A small CTC audio transcriber, trained from scratch: waveform 16khz input, layers 14.
Rows from block 4 of a small CTC audio transcriber, named by matrix and row number. Rows with one number belong to one neuron. Each number is 500 + 50 x the weight over its row's rms, rounded and kept within 0 to 999. All counts start at 0. Numbers have three digits each. After the name is the row's rms in percent of the matrix's.
After each neuron's rows are labels from the 100 clips, of 14976, where the neuron reaches its highest value: "responds to" is what is common among them. Only what is clearly more common there than usual is listed. The data: read English sentences (LibriTTS-R). In brackets: how many of the 100.
# fc1: MLP up (model.blocks.4.mlp.fc1.weight, 768x192), inputs 0-63
# fc2: MLP down (model.blocks.4.mlp.fc2.weight, 192x768, transposed), outputs 0-63

fc1.435 104:509494596541484434534420629476536634520488499476505507446464534534437521475442493499385450530451478501512545388525503518479576558443395507508518476537612542537532572503511459448450546444540504
fc2.435 104:509477629493497463439509513575537566449526526514433621476437519356452467496503486492522477502584478489535527470490537530500451537491512531506526506551534536556547507477500477518480542473544520
responds to: the word "his" (28)

fc1.23 110:427436494432499448489450446533486498485380514546518588536587530509497585516509519499416524616521549514568521466456637504460550483555449517533485507585516463472511517534459614538466485481576508
fc2.23 115:500498448549511567593491459393412487564496453431485390515401480545543470552454556529479481414443470586489402618594524486482542493550533475536499374499475559437497417496544487509472567504489593
responds to: the word "not" (37)

fc1.67 100:468438543492428479520589472444642468488488483536475520512517522569377553564556552408510486524493435423537525369542549555431493498561431481548521504560600505522521490473462534482505495507513498
fc2.67 108:441566496461472479541485432455565470511473348514558505584526409584521583537468488481524498471496424523505516476498428481584610409489582500518519459494539435543534434458523575485535520476528510
responds to: the word "you" (34)

fc1.110 109:553513524488549540476532545573461513481511550565475533397506534477522459498536429463464527492435409406508479497480519578531442576544505477555488551510553512603485537521504407473481489497425462
fc2.110 119:513513450490496414510453503517559486437430410501564467467501437476506491586447546465524526489581531547459491508463503473492438504558575586553508516499523385353568514510444536520501566507484397
responds to: voice: male (77)

fc1.723 098:471511469444581454424538512525473545497492449551589499497435527551393515573524518449497515559460475462492521484466540512485436478553560598425490541499524579478548561482516557455514553449535457
fc2.723 111:426549509500516415558444465532508553487443493504531401408546548622544554479462488528467464442515435529469609448529492449464535455460486526478530509620517606500493492503504426536528548551530499
responds to: voice: male (81)

fc1.371 099:503510473515449576508578618466436469540513519546554550522536507519525555456555471469491486439384507468523461457457484516487422501538447455473450557560532526474559569565537423480487353447509514
fc2.371 103:510417501473500515500489549497585494500454465512492517480505476488498428486509558435553438402501461555481435621499565517461574470585425559500576418535515454605594487542476474521423480486524471
responds to: the word "be" (26)

fc1.343 105:527466550429527487449512546566558529486570494556520480484441527514448489620569503489451495509529438525491451415413546538499495448407521649510569521488441418576569511479426421493593467527437388
fc2.343 120:566539522478497437494510469547588481522478430563488491524380470455481480568556492511531484471507431539415433566507498520590490472471535580536533415485502420532493473493360530512525559508462423
responds to: the word "for" (31)

fc1.181 103:421439430584471482544543548555485538558443458542512598493447498489501494530506569474456469604464472407545545478518494505472486572531409530398489598590565605491502558522565532439478455422539539
fc2.181 102:417489488570469479532577522521498455474453487529404552495567560443546458499524462560544588499535503425574508559457431482538459472559524475571432505536462439484444487459572503591513519469490541
responds to: the word "not" (30)

fc1.431 082:504477510454521534514538461567543469466549472503561440451407515561515568560650523495504532490582483487518533423478587494489487400381512588478569492490457425440509499446470447522580543555400373
fc2.431 082:488587536514500463539512513470548550463452422493457496528515507570557457502498354445561540503444447479474513493506375414595459507485496463465495496526552502633475479445490462617523479433580536
responds to: the word "of" (53)

fc1.252 092:469381502494483597451533505476547447493525552616506540514525593618435485494541571544517544518524497409530533506438540534415484494597505566514469482600549508484446520522511550492451423448547537
fc2.252 094:549473491502472493516569497385576460569474517485429505499488503429564482540511562442544456521470513446546486538527512437590500537544413462582454461526488519533391560478541599512502472435444528
responds to: the word "you" (63); the word "your" (25)

fc1.286 102:483419494545487610495549516523410546470540552429559473445483571482477383529578502524524485498417471441551502461479528592488482565504525552564523520466516431558452490602541474449519428394512450
fc2.286 096:564489598503556410443475541482553515534456523455556494552517472414482501564623355543465446543581484492421449511542494509493503515499569499530535472410466432525511503517483429505550449525462512
responds to: the word "said" (25)

fc1.474 108:483491554498516503474526508476485571443566401532412563503511537584465572478426447488495503498548460478574462379503553556488491560421492486539550538573603547548505527436510462450434544467495507
fc2.474 109:498476479459422427530414548577500615523444420482398549471407482457476376507518471498522490589510516528404455557461484545428583494520433539455521448477515528528512575497454497512528520447523431
responds to: the word "he" (45)

fc1.674 103:429502494478442454523628465549483467527545454576439494493446501478452527571512524572490460471621468480455453504477569506436539434441491545433550562511536493552551505485420487508502474538449509
fc2.674 106:441496461491559476540519504519474453451439471517451513513525538441578533528523406586495550428502503466609581440467520444496504490484573502575440512503484430452470481488530430521458526547465498
responds to: voice: female (87)

fc1.459 107:441348478515520483547517553548520540488427543538441541469514577402453487525578574527545483502466509505607565461506556520432454522600420419463612456514514471463460549564411550486493501448489374
fc2.459 105:481457495552552474502501485625516474482450492541491538537528440573539459597500452537457526546483402470530493476476498530529554532529477544467524413448518515516519531448525418444457511498484473
responds to: the word "there" (34)

fc1.375 095:465467530507544540497500410524486465475490563584539487458515569493570528582530570444562530451517485469577566376459571499470415534501483492431575471567490430543549486562470464495552478524509436
fc2.375 084:529503451522484506479492378451584479467565469535512449514599486512579546514542563597501484374514425461461465579509500455464494482426477519435501469533450507569529494491523453559562506482548509
responds to: the word "my" (28)

fc1.38 114:471398572542552524469515600560500515511437553573501507451507513461498426521574481590437466583480482502594483423469569523431469515545447503561540477498545365508485542540415437497531507432450380
fc2.38 109:449469440515525527528476486588546533438445458484413506516520485526536550539508502477444561499508506550575472469475505505559473476537534449402520414466514574474447525430496560514470575507529516
responds to: the word "they" (29)

fc1.341 089:517435582489477494509522566464533529548445447470517404532486504623442554533507460453486508445500419440512524506530531528402638485531493517618556436538541462518457466448411496497530503492533525
fc2.341 095:555487466448560509455527523453459483556487511451447663489516534458534426468418548520494508606494594552472563469510540509561495516553514516394449510418556587536560439543425562524540503583491511
responds to: the word "we" (26)

fc1.461 118:601512436467605515472460534445537476497523470476499548478542488505474498471477521492503505533475539443529463478465499544502479551508475472499473481508511505520481500519497418515601456513518514
fc2.461 120:588543423554542449459457497425522483530573462478496557498586468481461439513459385488476480433500568467490427431547339448565442535472507449524422568486491565586563528532537444486482448522499493
responds to: the word "be" (25)

fc1.518 099:492521484564548514529503460516497487517496506464589492433423499564499447549513517412456518464492506477498580482541515525508502513452393469488521525466583588504557521521560435455575476531589510
fc2.518 098:535491410491534459473455473507510424491522519553539480471395538499516453606465431528489527420491520507525456514504540541508405424480515440583457488571439478483465489448496543555578538599527452
responds to: the word "he" (37)

fc1.754 108:483427509536502495536505504504429544491498495497470467442488554464449421583531585534500516539516482496559404385511556534418492532460499498506589479503496442508575489540456440408498511389501463
fc2.754 118:488497537537535440534407530539512529522448512442416450528502424431479420547503541560539502537522531558502420530582484425464591459542545503502621416448449458486514515452393571454461532433447500
responds to: the word "and" (73)

fc1.274 103:529539556474504522442573411565554486451614419513547512449562481550556535529528532622474523535519452451483507457472530517454473473349453594432536586520568502587499542469522412513517454538438536
fc2.274 116:444488547495493486542537510605514467484463507483512488541457475553461482538603471538574545537458484491514479567496564472448545460567530473637512466417437423382415488463517513523415477571506518
responds to: the word "his" (28)

fc1.380 092:503530565498425508480516581571569591550463551542492498518509487488511555536627497413432429541489456485514523452466492472549527498441503499465505449522573515505550590520479482446555524502531447
fc2.380 090:481524446492554521462524442529483503482515550505449510479447519534591461559558356520574541514565440495496556519493435438453486467483459482505466519495548498549470522553534337459506492520546529
responds to: the word "only" (26)

fc1.505 104:535458603565501506507472544483501587520490456500455509509454531496399522499442591456388445553499483517521404471483517508455554571436462490582562460558651546582534563486431476394524471416507489
fc2.505 102:524463650508464454455559474533593617498500437532447608543444492477411556537496433446533443491603441501505475466458514487487474495524449524556504497570599525566524521420361432526542512509600479
responds to: the word "he" (60)

fc1.195 104:498499631455530429454518470472472494426558499552502556508587479483415513537484477504542491475506447393573469457497512576502464552546556503557573602475506483539479498512434522459420501486478510
fc2.195 098:504477519440494444455436474568537457461397582503535512500468499411530356490401486536510519494431483577534472489474532500515435491555524590395480382573495556500475507527491510545533588536467513
responds to: the word "in" (38)

fc1.376 110:536461462505688551433586527505509375512486541522516516533484495472477492548530524485554485506488468414568488541495491574507518567474463485480484555478539459478557529575466500422480432446496487
fc2.376 117:517481491557534429465429555517548492486501461525453561473480488384472474558400483508447536555542548525590418427481426525500464594615489431524515518482459551536589572538459528433485505433539517
responds to: the word "and" (64)

fc1.173 100:544486491497568475489616538486509517475418436491583501558524485585508532486507463517446536509578458478587560414498507553474529597466484434556466494491596468444524554517432448484543472503526531
fc2.173 096:484523548518539481569439452559522559478455422513538535489535496485554474494476473494394585561449562568475530449475482504468508516414420395522514536510485531514508478478527366520494484550563521
responds to: the word "he" (39)

fc1.556 115:516415563570535611495523548515489521493616536504572493466445559539441505536539545507457497453430438504576527450480500504477494511377501472461561530521598540518541579531561366429524512497495434
fc2.556 128:561497479495400519570580514481482497499533484507514429531538450543486424614566331513528540383402400477477531532523504555490416511580490380474569502512516507524446525430537501458488498519468469
responds to: the word "they" (29)

fc1.516 087:516484453464544503545473530506461580531486414439416540408396470401523467542503585459461524663453558543499467529498529496489496482477449493405538468542498506590477494505498521477554539446507535
fc2.516 091:492491520478453516438412514479484444477640537566368550461568506384537417430541479525493525480466558516471383496456466499537520567508486518553435515494484457525452443527514428555438550416508513
responds to: the word "like" (33)

fc1.335 106:476491475598490513538517518535490551490487514471519499533339490488491491517524553530489467495406451448531546530505452528426554564382454472463607566467598520593540581528599450397547410457528499
fc2.335 102:558509469560475466540514445466535521503415468475461488515463519577531388547572392471522503475567491442525526518502433479439489498565547502526442412425486445541479507490573501491540527476523542
responds to: the word "she" (25)

fc1.292 101:537477407456540571435505506491493424506510484550617500541477531560512576493550525494527526540432481446540476452464505521517464509567494541457508598582490504438543539479500448519523442524507427
fc2.292 097:537542473515414456538508484411505479486462470499521486525451505551542461524404392487504562344403495520498473575507419490440448529614548540426451496532628485521506496426594481505527490517523485
responds to: the word "my" (36)

fc1.663 067:502483469473450472576542503576460534487404416447547435389473434650562484528521621492498501497502541510475513514511575463483529445454473534492557497572549455520481484374571458496588536507452438
fc2.663 075:528509524446596516512534457486520565473493540474414600576426581420566490507449456446537543521507580517473531503462461475538413443480532450497505531480578532462458426524485471450483665495509454
responds to: voice: male (76)

fc1.650 095:456364436535515602542503487462472432515529559563509448481468531425493479542620572546531514590440519456564487506514511506479409458524501431394525471524471459474451532533546539503568464457495413
fc2.650 092:490536474531450484488495422560496477476600460489414486397473437491525466563469376476523595466504489467456530559445390478555492504423478574474458543491468523630467506335519388513441474473529475
responds to: the word "that" (44)

fc1.236 097:440407489505573625603526454534418441446621512525482569446575548435585507499489561527568529418445441499559515505491514509533477561418461416491529551555483485600509493535596474495445495537452502
fc2.236 098:603511369543548514452512498516492508538575514518571544505441527467610544489401488448541481446559462491510470452537382462539486518472470468457493581485455498639497523593524489503477395501605502
responds to: the word "by" (31)

fc1.50 098:440398487498512553486469559548530458443491494610514536474431628511494532561586508457475440576401449430599535377435594556408481526461402475506448525492526496531524525502526587523509551513508430
fc2.50 105:467528424523491494446466434453566496468473481486539534577569516494509582542524471535534442457474410488488519414540483485642518493529506374506469455511552466555466398569473514528557471546661474
responds to: the word "not" (56)

fc1.63 091:547439408556690572585491507435470512493495512494495497501462484388555454421494582506490501578503530525541527551484477491484420531541511421548442442453497480492508496527495463493585425392464564
fc2.63 095:485503479511459504401530470531536538513500501501445565470554491521509435418492467471569538470556505434549439545470388499552479502469460450500489563530513532692497514524505394503525494469606504
responds to: the word "the" (81)

fc1.719 088:406460480560571554527462456576433376458454564557583452506532509522609466475436520590510450587522490478516482413454491535506414546459458422534511569527538526412574526554450524514461416488404463
fc2.719 094:506451461552516474472484456484562526499465548496480540491533555418624486555429413479496556488614554416589442359506449476490450556445489514451392482530472502551524494515467485544469514507531554
responds to: the word "had" (29)

fc1.759 101:530483484508478511477458484453467495510542451523512570501480536413494547565507498501453515489505489412561566408501516531572478518479489518454496525547451424527562459501519468507611411482560518
fc2.759 091:526471410519469536467511456479504489516482515526451462523499534504447408527443461474460489415453539460567466541547428443444508481492515572506453487468478553550481511478474477515443504485514539
responds to: the word "me" (30)

fc1.55 094:445386468555478494518465398458471466508525530502511548359533553442491497503458580492531558485452453473588535514554552526460554527535495529451503525633540453493530499524579532497504453436539534
fc2.55 092:607569449505435502524485592509452549540511433500431521521452438454490475492449369477522549531516526478355505500512511546569403536551499521505467532381507640442420546460452471527509496499541448
responds to: voice: female (90)

fc1.415 092:540517456480641459444532465458543475504432497446583451496512481487553519476553530441495545508495482466488568493513534511520584529506404576399539550506541514502576530585487434499577514515574477
fc2.415 088:511583473514482525459505529422464624525519484412458563483496487390498502420402437514463527495522486429453552579531475574565471524508496486529424518482418589484493517473541552543504507512573553
responds to: the word "not" (32)

fc1.499 086:492458456500558604510636480514481543500538468536451528504531485612422560497449614466455498491533470450543423535459541511412531565415483546571455563587584527480575532475542508437528442482506537
fc2.499 088:528504489498533508544467491498500502530479416484475543560540472562515533549490356470535523497455411460497582502506468490575576454486474510546469494512490535505455506462453443502513467450598523
responds to: the word "you" (61)

fc1.523 093:511496598477455541522492526574485543478587457471537443469476505594409507525473571508506533441541397527455467450453534481513507432414554566544606515541474408528647531473453456452536485478483381
fc2.523 095:554446501498512452531451515549522493525451451499463399516530498453468437596553467606499497429554444570516534514579560450517476451506515601475499341494421473494537500493439457552577535491502508
responds to: the word "as" (25)

fc1.176 098:523442445539613592494552485522405499505571513493596440474519632534492457513535504529504525424352477452501447468460562559497479572457490473493495494542584500497500476569578411453595409496518475
fc2.176 092:550473534546493510528456519489528512547504477434481507494575488466429452498537390492529460514546523487467425493620474479588499523532596486574542478489426466480550447535497535485506434511488542
responds to: the word "she" (55); the word "her" (27)

fc1.267 103:576488437445446577426567539445501448541593490575583496527458467551444503481591442493482504510466487401495434540450479529451509491503513550516446604536488507455556506509531433506532444520491493
fc2.267 111:497455509531501509498554519456542511475492484570467536436460506482502524503414422521513484399489476438495439511467461518466438552567465489517471552585552522589572533512531472562498436570491477
responds to: the word "be" (25)

fc1.483 099:561497531597594549557477504491492542526570503433526446397392500461483503515532525459384451473525425504485577521562495529492575562358484510529468523432588542499601570521529415380472499504462518
fc2.483 103:601448570534437431435486503517530540486456488553479528512410533524474462547541387508464480537568491556523360470522537537476499476571517462584509450474503459563463506455530509505535503538465507
responds to: text has "she" (26)

fc1.548 084:574567511611415463525477494528514520520442546492464447532485431506447536392491537479520425484535513569514544454561429417516435515563537492567527453483502531466499467515485576496435494510503519
fc2.548 098:540486502541539512456525516538494580514489515492470581508477548388525423595516301434513511500565554425510444470480455504472477526493460504514453513477511535572500522501504370525489490507593502
responds to: the word "in" (37)

fc1.591 103:478468543507546486448445492540470447476480597559540623477536547471551483496484498564403511528478491468470513471417559614489532646508380462514451494492675578534550579526485516465495454458520495
fc2.591 097:504471507476489445555431429480483458483649486500505616531419523517525466541427370510514565467444497459459454514504512504594470488400576444514476478470505565498440473414641467521531538544547495
responds to: the word "i" (42)

fc1.62 106:560432425501529618503474409515489451470556527471580486458427539494464464603480580505518560539464488471508457546457571535405492453441464585459521473447498505538656489543520482434529398391496468
fc2.62 103:441511509488451486454420504557541482484467537569464447507499439572515523537480458586457502507490571462609532463463493506489505509528454558498438511555458479491534520439491490527493480493499528
responds to: the word "said" (29)

fc1.573 092:440445576546473551451488419497600440490438528562500574508499594480498570586543510517445506551500421433577500378479639536491511492390425529470508544495519492558540523568473504502543508435504461
fc2.573 095:537460401475526528476482543431540445404482473468508539574485545495523565462507644544513446480467519524549417510542554555599471481500557454549552403530480470467505469550482629531509484479553445
responds to: voice: female (90); the word "not" (65)

fc1.86 111:484497540458568538439459514517580449455466566532531510428524519578545447492512472477484530522477491435524611388444507550460472618519423494458431543534686594471477565479485508528516525452460514
fc2.86 101:463479496502406495649435546543579450517494436539471603533416481437409509486470476531539561512477558507525387459491471457448558511480507522543449472479474537428476541409509432511524520528546504
responds to: the word "that" (31)

fc1.58 108:495529550583610464493486462543508523498488503516539495425492507514514483494443461472435443488562429510504555434491569555503556586449385515543464506519688540452583583485503451465503534464462461
fc2.58 097:577539536471460403561501513543528547493492503517474555451385540512446453545513387505551540492585505464449420450480461541466461536461561501517509517462472493559473507416542482495564547522431468
responds to: the word "he" (55); the word "his" (27)

fc1.19 102:467434573440448463507494585502587474478398515580457507489478544559452567516654557460446476600488507505512561434481594500414572465495351536552504444583527444519433521492527552515520513473533454
fc2.19 101:508613440529521472466622438453503443556454420470531502529566410580547535456441418517537470437463445464492509476529355471578486510583412397464506505508530602520501489539581499556516480555643500
responds to: the word "you" (45)

fc1.131 088:540453554537475476461558604468522585535534396472441469445444527593440508526462548444505486455555431489497394482497551533384574568423428500554540527606537451528510506495538340453544478494541518
fc2.131 089:557528555457486533465565479540553488449554482528480552517540447539460555514509497505507495475555437580516411402466424521541518509481414506494573500522506538673590468539471385530536509521521514
responds to: the word "he" (49); the word "you" (36)

fc1.73 093:492501475403413563497563561471553504532531500463513516512513480579480449522636531516503541577512462471428450527506505496458633479536492555415499590514478376462506539553521485473450470388507541
fc2.73 093:475448447482544504502474540396559477469489548471508431507438541451500424507479497454464463438477453503546507500511526521499424514498555483530512409543521527458471492528450572559497527541481517
responds to: the word "you" (37)

fc1.434 100:483439470492445562446580550521490463475505557590520551509549543575440491514582511547468527499430532439530486492453523570374472526611494531503498545568537479505525528553419527477447417434514492
fc2.434 119:592492492491517456477582529441575450497413472489477520469524498427524517564586561504554556521510529487544468512490609508531443503517493457546479438554491457478452537502522510536524453561439531
responds to: the word "you" (49)

fc1.571 076:515495436580487489519471621496514545532430515510472448493453521526498412548525554380491470566483584482470575462487513515431411527528459396408494472481597682487434568471464494496554516434524483
fc2.571 077:476496503537464494477523455519522489527445524524531565409573490547579365604528392411530489513520487374573551434516483458511483549513502470469504514540521565602459533503506406522577396473562500
responds to: the word "it" (34)

fc1.521 109:486437541525596534445495541539437462503423542604505521492498567466530464513517473550475463605461510471528455529409577582481481528566464486582496459493623439492484571529419506467565489389446414
fc2.521 115:494472388513564487474416473586542516437432526559488504528475498409529525538497525503462549519553532522587478385420565563560423521485546447358497423458519579451455498483416545546514561504513472
responds to: the word "the" (87)

fc1.323 115:535507519568410487529449559471473496540507516551499545518525529436436550473516467442504469617404525457537493481464473477543460540538471520480483461525497584466575593545489594458502457485574408
fc2.323 121:487509520532501453422502444514507551548486473478442504427483511485448404582466382512515519505547473435474436532496467525511555524489480501550437533466446528678465521454503352511470478474567549
responds to: the word "not" (36); the word "no" (27)

fc1.393 095:528388477563538607525477498535484438537527620575530514516485564433504470516553570513456436462450539539566537496483510479525457494508493501498515434503479500468479509593491569496527446515484375
fc2.393 094:526507481566479473482547524536517524556528516498438525446511533416496460565483325479512553478528476407463475491527471489607463555485504465535467503488449562578458517414480384492499493486526445
responds to: the word "that" (46)

fc1.509 107:504398443536525597505528464504370517502559486510544484496579547494475463526555498515555533526383500363601447477527562552472450551534526470488545520560491482502478499559550403423559428469560516
fc2.509 098:490513550554433467527508479494541514601453507447486554566543510504448453495530461444497463596543503484485382566577452460571570540591552480601490422465436560467454496555509544512443445422520650
responds to: the word "i" (41)

fc1.745 111:498421544495448507513546466441566475507536471532477604510516482461516554546521541508581542536501433405547534357504499519483457607569423509473524564554534463525495463533515491465494419475517550
fc2.745 114:536518508539459594586535459459439488589579506487485525550449496530477567478439442479595504371459475576483507520534479460521579497517537431514544526528464527533500436485571529405490475558549564
responds to: the word "not" (57)

fc1.763 096:492473496493523534426561523522516574526554506560544466533438541426517509594636501514407484442554485511561491429447555539454464474448533534394515502479453402515520497542429479515587478521465456
fc2.763 088:530484460529498554414496461499501460625450568588501517544559459388455498547451548541458506469460485471562427534534568496538518470498405567530434441470466506500572489497482479482471486450581501
responds to: the word "for" (38)

fc1.196 113:552500479566506531492511477453436454461534512496583530515575493499498536468521539522535533516406487472534572505480487523499451493543411453485506530585568460565449507536597415487571386495569533
fc2.196 120:416513499528425507603524503564498496428386445522578420460454488560531457553570442470521488496421431522452495505498477491486510465578469557546586570455512507448539525535472573484522519534475441
responds to: the word "be" (33)

fc1.661 086:494423462460563507544460558536456587577499484514485541486470545519472545508487581402459509570512524550534452492486586535502500481444517468515594462511468525500480490522468463460598572453443402
fc2.661 085:448453578502448515537428523506471522445575512610404526496519478459480487490567468471580503469506444546527491499389492555474525519565484475485638452502502566608456479552510410519442548415501483
responds to: the word "i" (49)

fc1.545 112:538503480496557524545461528508459531561541460472513506520465477468491491529504500524532521572493492494501411528515514484472596461449494535548580483515457431560577518531470451434553463428487455
fc2.545 112:506437490450529514498453471431520474554520577482442585519596459414586462417490482580456488506418536487548538455539502540527546537516411397452424508479538584572457481483580474512529546442426542
responds to: the word "and" (65)